config = dict(
    encoder_arch='resnet',
    model='contrastive image-text model',
    dataset='regions of photos with short descriptions (Visual Genome)',
    train_examples=203450,
    image_size=64,
    crop_scale_min=0.5,
    horizontal_flip=True,
    color_jitter=0.1,
    tokenizer='word',
    vocab_size=6471,
    loss='sigmoid',
    embed_dim=256,
    encoder_norm='batchnorm',
    encoder_activation='relu',
    encoder_depths=[2, 4, 2],
    encoder_kernel_size=3,
    encoder_stem='deep',
    encoder_avg_pool_shortcut=True,
    encoder_widths=[48, 80, 144],
    text_encoder_causal=False,
    text_encoder_width=128,
    text_encoder_layers=7,
    text_encoder_norm='layernorm',
    text_encoder_norm_position='pre',
    text_encoder_activation='quick_gelu',
    text_encoder_mlp_ratio=6,
    text_encoder_head_dim=32,
    text_encoder_fused_qkv=False,
    text_encoder_bias='qkv',
    text_encoder_qk_norm=True,
    text_encoder_parallel_block=False,
    text_encoder_inner_norm=False,
    text_encoder_positions='learned',
    init='xavier_uniform',
    residual_init='scaled_by_depth',
    optimizer='soap',
    beta2=0.999,
    lr=0.0022,
    beta1=0.9,
    shampoo_beta=0.999,
    eps=1e-08,
    precondition_frequency=25,
    max_precond_dim=512,
    one_sided=False,
    adamw_lr_other_params=0.00089,
    steps=9300,
    batch_size=256,
    epochs=11.7,
    lr_schedule='cosine',
    final_lr_fraction=0,
    warmup_steps=930,
    weight_decay=0.2,
    adamw_weight_decay_other_params=0.05,
)
Rows from block 3 of the image encoder, named by matrix and row number. Rows with one number belong to one channel. Each number is 128 + 24 x the weight over its row's rms, rounded and kept within 0 to 255. All counts start at 0. Numbers have three digits each. After the name is the row's rms in percent of the matrix's.
# convs0: first 3x3 conv (encoder.blocks.3.convs.0.weight, 80x80x3x3), inputs 0-11, a 3x3 kernel for each
# convs1: second 3x3 conv (encoder.blocks.3.convs.1.weight, 80x80x3x3, transposed), outputs 0-11, a 3x3 kernel for each
convs0.16 102:124155153151143125141115119175106111182154152134112079113113087114092146094150122107106119089124103112131150103109122159130093102162160112114157137095091122124111188088127104202162125086106155156138178184132137115169143120169103107129152127142156106096148145112117158141148121109117158146114106105102119138124113102118097154
convs0.17 096:176134122065110120134130120113120154140111130149154125106111126100174161162128149129146137146164131146153108128122121112154101140115098121123126096147141112148118098127142129160137119101153143139103129118121116109109173107142111108160144141159122151134091144122092112172170194200188159131124137114177114127173129125205160146
convs0.18 093:152103150168149141143171093079110081126123117135101135153108167117121165104148151107115113118129131127107128163145154137134110148160134133160126113133141125106186156151141176194147127130104144144106157131125090169091147072142128153130129100123142123099142152143148140158135132144144122170187109138148108126102128126139099117
convs0.19 105:126119140131113096113152104148147094138156095142101103109069102143156147105078114138096120150130151114141125131129183148103169143154164164118137139127159152130142079125141106125155144101133159152155108050153111157111135109189085130144124177133134134145120089112142101149157105115112120100140124114057114097114115147111151120
convs0.20 091:142161156122099134115047154136159144127113084106111104116156153165129147127098126102111114112113134126140145097092162109129085128141176125165167158141156107102138101156122162105094145121116152167155127141136134147122129118140100085142113116130118096107126128124119148162162123126194132095165106139119115096098072122103102072
convs0.21 106:144144104144107074094075116154175116189165102152121091103152167151129131119150174103105105140141124128129108189135156129104158151162166161135086118137116075170178075156123110136171142116168121156119129118062133102102118149105134134136096130126138090162160131122106137081139135155107125165139136116131127105136092140132142080
convs0.22 099:090134169167116126099144110156132103122166083126124122090136069101114174122128151100109163120184134098191096140196211120134164088128148094142103169132138142136122137104116137087111147156092121122109142125083095138126081124134118130129145128111151115148150140154124102063126096101128122114135153117088147103085126120089118103
convs0.23 099:092103115126128168139111141146108147135128122137148123134118145161119128120134109130138116101126086146139137120145146154116114135083126150123137111128145135156125111097113132143159157144149113093078139123127114096125133147170137134107134127132106132158148127166110119156140115108112144147161129118105134160175146117126167146
convs0.24 100:103107114120137154167168132118138098153112119132102144098097082113110160147135146134148143128121063143121073134172108120145140127141073089102085154122150112148154112141110075112149149107182107094131140113155137129157154166112161162135128105103133126140119129139102143086086128163145152151154116097162161090163153097144096141
convs0.25 095:121096124117129105145145108122101128152146181142092142141107159168109143141152112107137174067131100138124147098125184110117090149110147141110145182138179126113122120165154182175176129158181094112162125113124145159129112139106145101117106122109102140136144113090117116123135115116119118134136121121095128112155084144122137096
convs0.26 110:106155135144144120158144101129136143095126136135067126122137143130090115154145133157142104128132150118139092148187146131121110115118131125107122122154150126121099130135120121176150132103077112083128124149121133130100137127104106108149109155104104140107145133135119114151129142113129113110147123156133107115103124133133079092
convs0.27 101:121093114113165164132092176145123123131144139131143170155173117119151137132097118101177154136134150153105151094131110141128093161146079129134108120136124129092102122121156084136159137102143166067161140159079115160123145091208096155150089140164095103136175118149157148132119148135135101132143138093112130119131127135115141158
convs0.28 097:121170144110116109122125130138138118130149120110152134159142161168145160126108138138100109141118109173111123110152078136139097077161102140128109149148101122122107107111137128128151089137141149140131123130115133170123094161110156151100110111128103125101144143146141147147097140104111155155115134111161089095100160163105159141
convs0.29 096:171138143098179054117124139096147106152133177093116137113174151105163131111101157130127140104141152108123129121134148133149164087122147117115109129161171140157139157112152113088107134127158108128112152133120143150124115102099109068107148096122186140083157115110167135151132128149125100129170130112114110097108128111138117139
convs0.30 102:121149137145149102118158123118107154184093130170151177141145122128185136092085140112103115133119117110099118129136112121163123095089093106149118148150143115124132084126152145130128130121150147146135159132143147097111109151138118116144080088149114127110164093139127102122126164134120146129125142114120120144126166129132117114
convs0.31 095:145115124097120133141139101097103085180145109126118096119148116146085086108159137129144153135124158119124189128157113139145111127109126099123119133122123123127115179132132139134115175122127108120134174139121115141119112099141123140134128119145096152141077134154114146146130120153129138127100130143148134167146086093161112121
convs0.32 102:134157130123134163124128102172082136156071115154122126127146115142124112121126172151126147168112112152088089114180135092167130123120132158109126168138118154127099104109131151125114147144130148118112135147151149119095153141123138150109146105109140070138096145116113149154100148132122156135105122112115176109108189131123121129
convs0.33 099:138124135135086123085106146142129105147129160115151113150139121117147139112152226119126107148108128118169083156150135097129147085091109098158132104132141116133148121128135136144184102103068152138144090152133099091143131106136094133080144129120087141156142127130169164165120146105107114128136144119151135137159128133116121105
convs0.34 101:126146119157129117136131131120130109155131132091106089127133138095157122144091098134107120102145173120132130107124132112122139108144122153127138140166115115161138140143099110131159131132161127115156127117126144081124121080095138127090171137150145131140116115134118119124102102115120102166119084135192083152152123117118152124
convs0.35 111:137115139101123140145105109143156130149100113142154177086083157124147133126146132145169132140192137131108128165143100123072130117132151116118149122154140114137143087162160137118130200118096118098106133135128132143139115175114104173169131114110121138166158149117168177112122129149113128092124166122076123164153101124133135104
convs0.36 096:084144087137116088154121144136101066135095091137123093125115100138137082145150155117092084100101137141118148149114102140116087118131093128129139137105093142146122127053086156138122148120137118088143095098134097077103166108134140124134138159125110111111113111119108122148063130113121108091063081089143139136137110154130146193
convs0.37 098:118114103109121138106131104137137118092123094132123123164144133089099160130119100119140129137114123145142095131149173135128150162145137142096114090100132127121127138133150136123098107110141106118097124134103103143148160174151145143097114108095141139140130117123147128132110229127133144117083069109166130141141135136081112138
convs0.38 101:108129136126124139131148094111105124105149149123119126147156086127095119132119115120101111106115128129122124138142149116156120112129103136106125169170131129158088164135069128187158100124122138107159128161127131172148167096118088157101085153134133129142146129180136112124127140162123123108099093130116176135103089124102120146
convs0.39 093:173099170128122141116117102123153148131106152083106098119113105111183124152189146110137126110139123143149110065064111193190132188200177114137116161165124152119102094136133102125119118154137124122107100157141098120129128154150149105133128121121099116122120106128146109120111113164160178128117136147161135112176162168119125109
convs0.40 103:118110099167115089118122144121094134074120146104132136088166139115113159136155120135098121122112127127114128128107175105109126125136134109177119099098104134130142155111127120118118098152130108135087127116121136134133096119117145134118123083108121096119137087165106106132124108092173172134189149162108118136149125093160116133
convs0.41 097:139079146118137142139125136097123161106114118103130082135132135136160183137156099142156132143155164146140140153140107173145133105110118092125147150147146106128131080105126131103131116136127140149119112194109160144109115146120091151148141185133126137137115108107126135165101123130102191116149196155106093138124128127125112124
convs0.42 101:135151144128125105119102152142135112154119105194127120134148136125107140149133098122089114143113116127113131123149100139086135127095093136103106116089108145093103089122153134150104134132120095091124136080122126127140189097078107113127122132130091115136158133144110104115116131126160168171089107091129094109173099146145113136
convs0.43 104:117162081141094105115094132150132109145115096132109140152139152153097128128131110120140091123140097144113144144081157107165129177138117125161130138124126108101111140146131090123168091112136102124109145122145147133102152137097157101104101138094110198092103127134109111149132133126098166142134154105161117088124120132129144105
convs0.44 092:117122125159117162085109155128118133148169146148136141152141158130132154125136124101136103120109153127144132135149145098141103120122113140107117148140131122128114187161163177156172148128192129118135171130110144144149108111076084124153096107117196129156183151097142151144109142151100089136143107157148167152127169170139171157
convs0.45 095:110097131129152138114131144123174204164172140110131108118147153145171164179129120163130112126098081122096137034073107104075111129164164077115084121122134142126168112126114129135182137143140137131128120122115143159126148168129157147148108092156135165130142158117134119122109129138129092121140109119143159126135158142140143102
convs0.46 105:120132143150178115143162121140131092163124087129096084117101095110099163114144135142134169144089163112107151089087104123158134128199147089096077172130127137144142175139144085101129133144135158085101162137103152142139118103157143118111106103147125144103106116096142163123093175178071122143108136145154119107141126140136136164
convs0.47 106:109104074149104131154142150118137164164144198111115154105127160142166121117134110164096140099104102141097090095098159102115128123159164146125095127112166130140153124161129156132142163108086135137139122099161111088150148112135128099093147118115152148098105112092131159113109121110135136148121115108140130092164145122136142161
convs0.48 096:118113182146157176141130121119110096120121138157138123128125105124114113145144083122122159145125120108144131153138178115126123110133154141145144119105120121132114185136159129110133096096159159125137136118146148159131116125155147194129117114151105080109093108173137137139130122114136084109129112127121150115126121106115191103
convs0.49 098:127114147176117112117155124167096131128105172116109127099104120131132166125111117074132133106094117113105112150141107125137131148127150137141142130171174118150129102110088157076092150170128138103154108105138131122136129146150139091095103115141104115071157122135151151113146146112127148111145131161115108193132111141123119159
convs0.50 099:103116123102067097121124116139152122144143113134130131115126128122166092110147091131116127161120160155145113125115125128123158139125154108111092105112099106123141105085165143136148121114127106127108081105113126146125180141136084170124122141107145137176106100111130111115116162113149164169132128104122064132136108105146094133
convs0.51 106:142088122111184123134115153125116113121122126114125141133113146100121078106115141118106131151125154119107129127119152120133140144144134123139116126158137133155117125108113114093109099124142098129121150119128144118117105110124145113115146109139108146130115140139124095129138145110141096108104139154150110121101110092095110109
convs0.52 102:126127072141131147135104172124133137147116100140141166104086167125112161133148139139125137143141113110136119118140161104156158154128136068138153074142127115123164115127123177121128110122170100133126107115138106123158144101075107098143122162129120132135140132097117116115138086110149133113121087111112154101151115125140122161
convs0.53 092:095107152105160093123099123145079133179128170101114106094145114116124124100099138136153119105112145150128087114123142137093111143116167141119139164131132143126145120136119106144125152168159164138143129178127158139137155113140150127152214113094113124155153122094127126141112127174126123140125124080121111130122180160150143137
convs0.54 092:131119172104170100159095116124119119115151147181167127087135106140095169127137118124158105103139136087144077128118116115134075114095127167135145100116121149143143134164160108132149156107089127133136134128150108132139129118125118089089095141106101103123104089102167137131126174158083129116126098125083131130072080120085117124
convs0.55 100:135121168155149091119103106147116082108128116148156167132077109122154109129158157161146131153115129132148117148125091105126130121146128135121114123144133126158132117105118164118151148177149103104144110110136134113105154113123080109122092104101126149062130122103115126173156146109117115098113123120141153135132152162139128132
convs0.56 104:114130104148094166138138124121115140165144110116142144134132117116101149170105130148132123128112135125135127116138151133141107118170117161143113158079104115108142105121176142111099123178098149136126147125126142112123063147177169167112184130106095156149109103112204130080095116129090137170178116079134125122128157154149142128
convs0.57 103:162113137160188146120136133134117087128135105077090138119115100115133100062120171155105145167103122106133140131109112128159158134091118149112130160153109142135133153168146096174157108146149148130135188120204154122170129100153143124110179124135126110122102166056132160114113107103103109108118113103106107137117107151160115110
convs0.58 104:129104075160133065122141089084142145109168208126131134116110125135126125130131114156132135148148161140123124134168119107116104135139174128133137127137174151137156097146146149153152145133123118123120143118177166110107117128122134117110158155105067144127122106139111117129139139108137142121099127126184045112099077149108108104
convs0.59 100:107181145130149109122145112114128116118147135124121130119146173096096139131106117170132126101126085132128118159121130147146107134140138104127116127117119110149110102112140116141160132145113122114141078133123119109109114142133097122110119140126142150107135173156128121134160141138114116113108110097114101121112146161115133147
convs0.60 098:101099129099102150136141129079141182062120174085137150128132143122106121119122140131137100122156111133101121114137143128114159137131114152116129094167147111101103128076153165054107138162158093124132132119158104140174125120119165114110110141123155136137069131141129117125170130138157129096149139123157124092158104105122072131
convs0.61 113:146087145140117114114105129139127110160128126101139108111118099110111150136107119137125113113147176118144111107154151090118160147145081123140121088116182163117129110090122162155123120096106122142138070124159175127094167109126143149118108169106114088131081125143151114105120096143151132098164137136105129153112139166143096110
convs0.62 105:161119103141115086112125118147089113195108077133174082102135106140165142149154116085103172144104089139123129134165125117113165122122089121116105147102125125091126114162126163137087133193087134162128095119151132133115100122113119156139108122129119110109128119122102106122102147100107093130101134106131154150092146181131101141
convs0.63 099:127111117115089164119098115106104135148153122116156150150120133142122124111113140146129114121137112143124155101102120148071116118115140106080139135123147106118134114150127138140097103121117179153113096129152089143142118124114119095113096112153134113122107109121124140133126127095142157162095137096128089107144116111105129149
convs0.64 104:138159116080188085111146138121177146083119133082124136094182140132192157114111116175135114118130110111151153153103134143126128103136132080088114123108140135109107107142098137134147132156126121145139133125142157169131082138111136127136144096103150168081162141103132114112145116105156138161095131116089079158122139206148046139
convs0.65 093:138135103128080103107121120128127144125144098109121093118100106115172096124107085155132174111142141125104121139205139131118134118119100115173150147127104128114127162103138162122143137139120151149148125134165163094154176107144136111107138153125150139134095147180143118142156112138105125152159144168129133130111093125153118156
convs0.66 097:167114083132135135112112098146156160135134124128155115144110101111149159153118124123135126163128121108098114147126126111116102096097157126133139125132106151103125104077102133120099143093094084146129141144122172170146121143129103159154115112097119102090107148128186145137145124146132169121141122129110131156124085132138132134
convs0.67 097:152123119110134121125117097147145142144095134157115120112130143114084130106082142132113127118090101152102119113099153174107153140152187120126124139110118113124147165147152114123113099164097119121133130119124138116193094106143091127146118145113110150103123106138117147157155112109121146138136146105130175105083132139111108114
convs0.68 104:165154126151155116121116087144136161178173124118110174149131145123168130114135127117120145086103185105143121120128101162143109095126143108111105150131068122128125107157113149142119132120101117154140168165118128107132096105170111111138128112133141156140145117108092073124128169127094092193117128130133119116144094081101085125
convs0.69 118:125116116123119120149107139085146126148143096164084153123137119142101135147122162108107148161097135100165105124154169150169142086176113098137131154155107154082141139107110123127099115157118126158099164144108156095123151083146104142101142160152103136151124118145126136125136122139115104151130140115116131122122143128148127149
convs0.70 102:129114124152133095115116143116141133163108176157118158131148132141169095112145117125159149138235140155116133146163115163166118141101112132130108149094094111100118095120090144129116138094123128159119152153141137164146139162147142137106122109125139120113135119157129122117104153129130130195114138144142122118163118141141149145
convs0.71 101:127116144106151084133127110160134129150157107119115122146119105114125147152131078128129101147145136150123115143091113135105151130099141108086092121153136153148164148133188093047115107129106123136120100143115090131117108095143101095145123142118159118137126115150174128132107116109118120104142112129138115171135116136152118139
convs0.72 094:083109089146089099100095098144156182148146148138148131119149136142137137104109129096124120136136113170106125119124108129152150131109170102137127123102115135122145094100132071098093080113157079088143137158128179167130207161052149196142133166099096126111155108123111149136128136133151106120101134122119118084134107071105105120
convs0.73 098:129105122096110142116123097136107121116161107145127098146075102108102148104107072129142130117124122103142159110126172093105154110147106152117104124126125146121130104105101108083125092121105149094120117080126133083131098127088099133147145159154099101137123119091141085117094138145098153128148100079115119143102117141094121135
convs1.16 099:126124150135151165125137122130124139118174141159131185114114199120119144156079103177153156114161170110107133116081130126067076122149128107102110134150137090117112159167141095112141140124115074094112147116074122125121106071126117118153132127136084128129153153104134124141145161145126074118132127133086189090111136094164087123
convs1.17 091:109063092131128120154113080117103123124144118131121128118106125113148151117148114114151141109113141136103105150090125125145107154160094139161167120146133110113128096159138118157148125058110150122144116107135096125110133154108129143162162124096119112167103134100111120134124107124140142104095120095137137124106134121090152115
convs1.18 096:116110100152150121133109139128138113138130120118102102096127096134099136154125111110114124121116133152115117072117110116178127109093135082119111134135142132148152133119103180111126096105124147139122165156157140182090092134122109126112098185115123106176131132053147128173084123099100136108127128121146090163148150123148132106
convs1.19 104:149116126119146128144178144101130129152137132111138120125157162124139135094173171095117107092094081150148130142135096162138106136139094105138079107095124106164126128146119118155147134105117139112120113168153159164097126130160071122180054117142124101122140163143115101119139123136131137126157126125120141154099218170167126143
convs1.20 092:066120120181135134157163136121119082124147126143114168079097142149100115102136113112120150101110091122127098101142126129137115144085144167135142172165118150117144156164097158137118127109137159121154127120118129133145160155146117122143096126178106139131111094125146157121086170135127176117176155158180107176159144137142139135
convs1.21 101:099124125125135111123137121139156162128142147111074146133098148125119130126123102172113147136135127110142175161160091108126117133136087132129118130149124120113125119120076164174139189125107083118114117126104127116173099134132094124105128097111155141189117123114168158113150129170106164157151163140151102103153120111147132168
convs1.22 109:158126148139133116133134117117120130155083115128105132152125142114135145140162134110103140130084126136076110106111101123098116115135114157127136108120164101106126142108162105104098157133150111188128155154138142096166113109104085093131126126106137154120081111134133117134101129119136147116144133100078102118077124130113144166
convs1.23 096:129153143094111135107134138175109145131098107124130148156113136138105114154132107123126117173128097134134105165119151112119204106143135142110115130119136117099138129124110124131093105148139153140128137129126129148102082129119099120144121103186132150139088093124133128118144090126137114110137120123123148122170146079116153070
convs1.24 101:171126128124138132172116146130120145106132129121110103152100106101094107152165157182197128100130143092114136140085136124119166138121154137129123119132125133132123091052109152121113133162159132129116096118155166149073100131165106097118119130125114106165109162154153153124129110090145100159129153158089144127121101156138160103
convs1.25 103:106097143146142106119133135135146132123162101165104104140129149176103127144109098098108127113163169122130120091137104124166117126119147133135138128150114114118130098102137115093124182134124148138107132133123122131075090115153116101125133120129146110129143112126112084123121146095175138121151163102127134118098117106120071092
convs1.26 098:188164135163119156155145145092134098121104122149150184137125117138116144115130125101121098123133153160139142115082136144110099108078124194181132136150183138153131142092116138126095194176149119119111141121133118099128140132139093128155149120089138145115133108142125184124094140104107110195106072133129145125149176119130136122
convs1.27 101:096147120073147129125133151112103135103124135130148118141149144091090147101131169114144129112151146134112160161152130121152127149134141119133128111110130114136158142100136117153184122083106111077179143134165121137152129116142158097151108139140116098118138136087028124141161114122128138128165106156121159130110167149118123153
convs1.28 102:104118132148126158092113115167148117162132108162108105167100096144092098174088140149116121111128139116138128123106169146121200140150161129149109129126144119142144091098169149130135148066116124099116131137119105136151132166127180131118172103122126152135083077120134178122118148117106126108109115093130105134073103135135118104
convs1.29 098:120170166133088154120092128145144130108153128179119103167134181109107135120119192110112151131101133118118147116168121147155104141140107097090120113115133119133135124132081109122163118102104128114126128123122150115098139126109135148106129103132143133103168130122172160099133162211126129162104127167086111178079111130102138148
convs1.30 104:166122137146128075127083126169113102103113110082099146136141125143111123137086146142129118137123124103103136129131147109116096109135074121128156108125093070115125178165170140122143082072136106109168124133158139165102168169151128157130134170169147142110125168144128096104111088101140098114109091094114124157101117185119115156
convs1.31 098:095105111159093141109083166148147160141120161156144162087129132116138140125124123090105127160121091120126117098193166113160154129185170124117139111149135097126132130129139164157122129147137130116153123123133127154136144072179136121199123113173119136147138118170078119162138147096145136112134139124106126116170142153087089167
convs1.32 101:128110087108130165095121180138132132119143122109115119175103124155150171130162191164119125115115150131129127131125142140175131129184100098079135109127130097128112129131104165185106123128118128134116143111149109147132106153099081158105118151086092130125165111104110143121148118094154091122155095134163147077131126111138080079
convs1.33 102:160147165137110127117111118127070152108153148147129146123171179090091149093158127133065125156102102157143097148122103138118116111185135115144099126135118127154136157127109111145152122139058115135122104124149119105120106167182144116161157163122108125086177180151201166153132144189113182146098066126133171128154135123131112111
convs1.34 098:137107128143146103111094161133138160113109142088130151123167066069124130112143133147095111079158165153092142145146086158173128136099142115068132093114111105131123087102113139137109196159158121150115137136135137123105127132089171133142137138129095097104116122115145135102108126127121119124111127127143087147154174149094116109
convs1.35 106:130147109110138112146161157117116112133150151134120122112135099138128104132159125124134129148119103126149149109108142119122154116105119090095100125123106112152108112134149110159154105127133154128161163124136123152177157162144148157136115148150138134113147139122147149106142097142143141128156131152116097178155183145141208066
convs1.36 091:084113121105114117115166123136087144156139127163107154121106110126117087143117156080141146136123136108148120120113143140143128135130136116100110141136105074143084147133178136104142105104096163159153130132132094160129162102086152124094107107075135111152133107136151119157169124165156131129154182205116088157124160148156158124
convs1.37 100:163135155178150167119155174158131143127137129149115127123140103102120105081120098166125136125137152146096108136090103082117128127116116163178165161141157128141131155143140130128161158152186129140138138154135124119117140146152106118142120173133140154128124122145110140118130202157157161137112091169119127130137101121101085137
convs1.38 104:143127143135134113106159114160132125140148150127149121143181133129129105182122115183130146153158165131132134159123129115132138130146122145106098135121075115135121145137098150109171147191142119114124116116132139145119126109147139120145106145102125155178096116152127150096100132145108142128148106147162132150103142134142125165
convs1.39 096:129120096143146098138138156127151128119115134158154142095103124149085136144127114154140160136157150142143151127118094131129089122098140122145111128117137131102122087111108150106146137116122138127140134119124148101153126146107126140126138113125121153124157139153122165141093118118143099093100145111114118133099074131142077096
convs1.40 103:080118088125129120145106182151107136104116148107132162166142143121110111129125114109128153106127151106125145081123117102153108117127072124108118148161114126120143122077097129120096118165097137137119126134121118095108138148103154141120143153106156133113126163124093163109134134134087122106109128117091163141110147166155134117
convs1.41 099:155127158148115095137141127148144129180154150183172148152094147145123078146121133149122161105148088129138131095102117124167140135174161128148145122165151171155148107150159115086132151132131107125105133085127086102124148120123143112147107156119119146185146170165122160127148106117114094131103134179109130149117141083122142135
convs1.42 104:142157176149118102093091119147136109188130124134160146148123133106160161136117163150168168105136108158123124146075122152096198114089164167167148127109117116148139117161118174149142097137100128134159165144139108120094106134126127124133144131111133144107126141156163172147162141116120130094174122120115127107119170109099165147
convs1.43 100:099095135109147111118093126075110115104129101135141188129129132120172130149119128083117125138121101157128144089175095131170134145131101132105132116106110134117140121129165145139135104077122134148179102128116144148114095107110135150099137101124160131159131122142146107119118121135103149181137107120137129125120136186140154121
convs1.44 109:113131133131164112137156153129117112118159137129172148154111092129116164128139112112143098079143142117135126100127133177161086111143117117130121112148125117126131098114125095074109134111091163141126148147126144142113168111159111168139136121110129119115090115116117102081121152102126163125129119127126150194127116101086113118
convs1.45 094:118118155102061114143144095149122128150115102115103107108129125103066124138138127126127117124107125130148149081160081135095116107128150140138096132147130142160140163116075082147114113138146156123173168142157093153156136144124133137141149134132180182129141157177098100117123125127150117122135145128112090136148097112167134162
convs1.46 107:143169144114125151129100122123136159149148151149156163132120147132111142190139142153129128095117129111076155085136137144098131062125118128118132104120135117145180118126121101106150133110140109123121157142140169127137154146110125115107127117108115132105105147145172161142122115133136104125140085106134119108118144121156110142
convs1.47 105:093105100107099150120130125090130110095095116092142125168128128135131122149126128156161113119106128115136111128141096155129162096132130118121105103110128107143139165111150146129116126087102107127111161126134126113107123097145082124157108147140176121096136166147116139108104163119129144151180108146070075141149084223142140158
convs1.48 098:123125156150141126107162149152111139139158120185165136109050107143096123111122136127070123160103122122108126116181120145173162124102103161101133120126159126127117104143128127090137088086056099118097127141120115143104129142154112111130109122142115169147122115130132113158134126095132195118110123113160125065151149114120133139
convs1.49 101:111118110126112115153151166113134151115175118124147116093126092098134082138150128116151155122123116119143144142157134116165118110113111140128124084143124082118111107125126109112124118095106124140133146158132122160127117140100129129115146153115122157118152102130169159099125118114109133149157112165115131125106110142103135118
convs1.50 092:151110101154152144108156125145154136134127120164127121152113147161088102118098110130094079092090078143113095143108117101117144111129100100107063128157149118122129129104202106144130091159126118136163153162154124146122072120132120068169083089080114131081114140159150134143140185142146149128152169139132122180127161142097172116
convs1.51 098:123127111116111100150139159130157115158145080138146132116170154151142141135130154123144171136178111137149168125131152163171098142142084156124125119142118115118112152125114158187138141139149119109105116136138155115140164134111181146138148102119115137112155146118184151138137129136118169127150119134134130111157143178130132164
convs1.52 102:083127129175105112161103143128087141156138066092111099106129133114132130092155136143124119108102083141096108161122113171127134115167107112136153123161146075109111096132130144149079166105136111146121137109113107170167143076112075129112112116151127134130152135121070138103116140178119094156096155153106157097106125118146146147
convs1.53 092:143172162109109124131137113123139111144130100145099128122154100130101125123117126156141123077119142115166112103132113124184141088118104078125129129126114124117117110110101166097131121094109094099114139126108153128116144139059146121095110089087114153122150186104109128158104113089166115111161156147113122140063123162136139146
convs1.54 092:114111081155118166196155128122144088160126115150099142127146093136126154155118165131121140092079120138127101089136113124112128110142102127141134186155162134114120173127132118157112096100111143129186155166128137097137131110113127101162136139069101086115096123116143103152117123139114117105120102099120120142114134097116146120
convs1.55 093:166175151169095091086103121127121152118126147124153134114098114112131114110140113128127153098125130143120084151111113131130169124130151118127103104110115125090092137113105155188130103167178114112129145156172130147123137166140136191154124113085105111153167148131153159093150154149142123171138109138148129120139099149126131066
convs1.56 104:160045113074204119132104149149133110110168143144119107131136107140135178109098145144094129100119188151133120112114090132125152094130154115108090120132102140107104122071111138161095089139193140135109110098133147119160140108125109125184107143208152133110143150149131141141152117103154132124133106116125124130137114136140128142
convs1.57 102:134191152117154132126084105159105159165143139179150136133152175132151141089096089152123155116174114097107145096083129141133160141127112126133088135126138141176119107147110125050126146143116098118095118134155113146131118163105144135115148130127157138090117122135093141127106146135085086167126125133102191137134145113136140144
convs1.58 100:077166126094126143152157172117134114105096112092118090074141172131130135123140131134081087075091096124106119132121117159103151152138147106120110091139087128121110126110111120137107179098159128134103148123144152118140119124120155130144136130140127131136156136147122132116126141083135102160120077087133142122109158167103105135
convs1.59 097:121115121172073118137172119118146153136159143116121097121113085123110090130093135174152176158151184102086106120109125125105123105129098161149144123120103136138146161133097148139184088178129121103183115126159159141128157135122115135147126147144127103099115193134179159162114111133101083147115123145127184097111102104139165137
convs1.60 094:132132138111159112135137156157124136136134099118124141135158156104121127120126144157135104113107163125124148135124135116116136106145105137138107110132132120111154129130116138162140128162127084082194133090122133163149139147159156137136131145140132079103141119131120130161148141108149149116144143113162153108087108169116078142
convs1.61 104:068155125093141182126158096095124160118142139137142146136142148124100152087155138184163128121129173127132147134110118119133128131140073114135126133130114195144115149168138156201131083109125117114086155167126135125120134118151132081140130107133178127082148129118175103137097176123144142124129124123119143135115121097107102183
convs1.62 103:140148144113133153124118132092135152097111170096125151122137149110159183133115160120135102123126103126117146167101119167142102131108109114099134071120096135091102195138176170137103118125118142111091096124115108105110132120112133098096109128090127115125110114120115165113147128116141179145145154133081145101140121146141102103
convs1.63 107:138106091108143125107117116079053128129129115088132139113127134161191115168121090099140132138127142145121130127107170092130189123185173139148186163117137103136106090139139177189195100149150149118160150112132117121110131132113128117106147103142117136103096103116116130097154120138122132140122140102105080086105120130135138107
convs1.64 095:120087151159055111141145133132172106118122127107117116097154148110088129116110127134092142112089105127133119137124168153185152079135087087145137099172148112138156150122115109142115094138115131139119133140106137112111114150119154137136119113115138091117108121147157146137106116132097154145141116112106176199140172123110126088
convs1.65 096:094102110135085080162128138142127135132148141125121149159136137107113072107093123142143125108161114102088145110136155124123154078103117103130093139161138121127143143138117130155118042138107103106120097146124103104111117093155127094128131096114138142163126115115109186131164170091169114147124130113101137090165117120091089094
convs1.66 097:178118136120121129113124079081098108159117106098110117124113126121144155128170157142160172109132132128108136143088115149106115167119089140131091114133098115084090096117161101087105163107094152130148159118135117136165133146089089118112094113110130130107116081129109149125110138127106123168129130141105116102134135158111111157
convs1.67 088:136156142120086134124095131093135126125157136136152169128112136104143151130124138093135136116141090117143168078106117111098115092134073128145130122133140145104121132072148126131104109139089121109105138120115101156148184136109152118097176147142116141168126125117095129143141147129106110139121140124122128135114125151122121150
convs1.68 102:124117187121128088110127149122111092097120117120110107107145117123106138125137127163116153145155165129129112088124108126127154123159112094151135119124122156134159129158111092117115142099118127111110111106156149160119104131132114138161135131125134109094128178127091096138151142124143133130142101135113129143146110126149102081
convs1.69 111:152129104098094131106150108119118124144159092143102099079098123113107139117144157161119107111106125120111111094112139132114133098157096124090095105108119132125147125106151126116112121087107109104130120123124089129109130146137147159157124147166101122105131169160112120133129078150083107135119128133119182093132117123131120158
convs1.70 103:091141133117112097142098129087091092128135066144120110123128131142093122145077092111131076141057110111114129162197157138153116130118134145128137142089114127123149150163179141100126105157115104119119131122133123137135126109103128080110123086121155132120106123104113114162129157136126124142122136131110071069150121095136141085
convs1.71 097:166118127149109117143129114136193138147131135087098106122111128122169138141121120095118147129145132153173149119080115131162130129124124105110158108149113120153124132145108142161142097130129155138113177185131178145147141091084099105093114115160130112087156147163091127120144144119132163111112130116111094168130130152051113115
convs1.72 095:132092137116112106145098168156143120107163098108133121116106132158131102151111111150139060131107097137120135123141146131170142132158123153131094126154130131126099103087155153126145142070133100123116143131121152121117099099139093091137093153177064114116107180125111119122177152109155163101151151085110164137114116138120142103
convs1.73 098:128150112129156116116100085149111154124114123103182122139094163142146139130139155103126111145111102123129103142102109148132137131073122106125111122134072146096134116120116135140106150116129159147130102156141110111128119134139138122126129103120127109120077135114179086140125095125156135147137104159128134103176094118138120131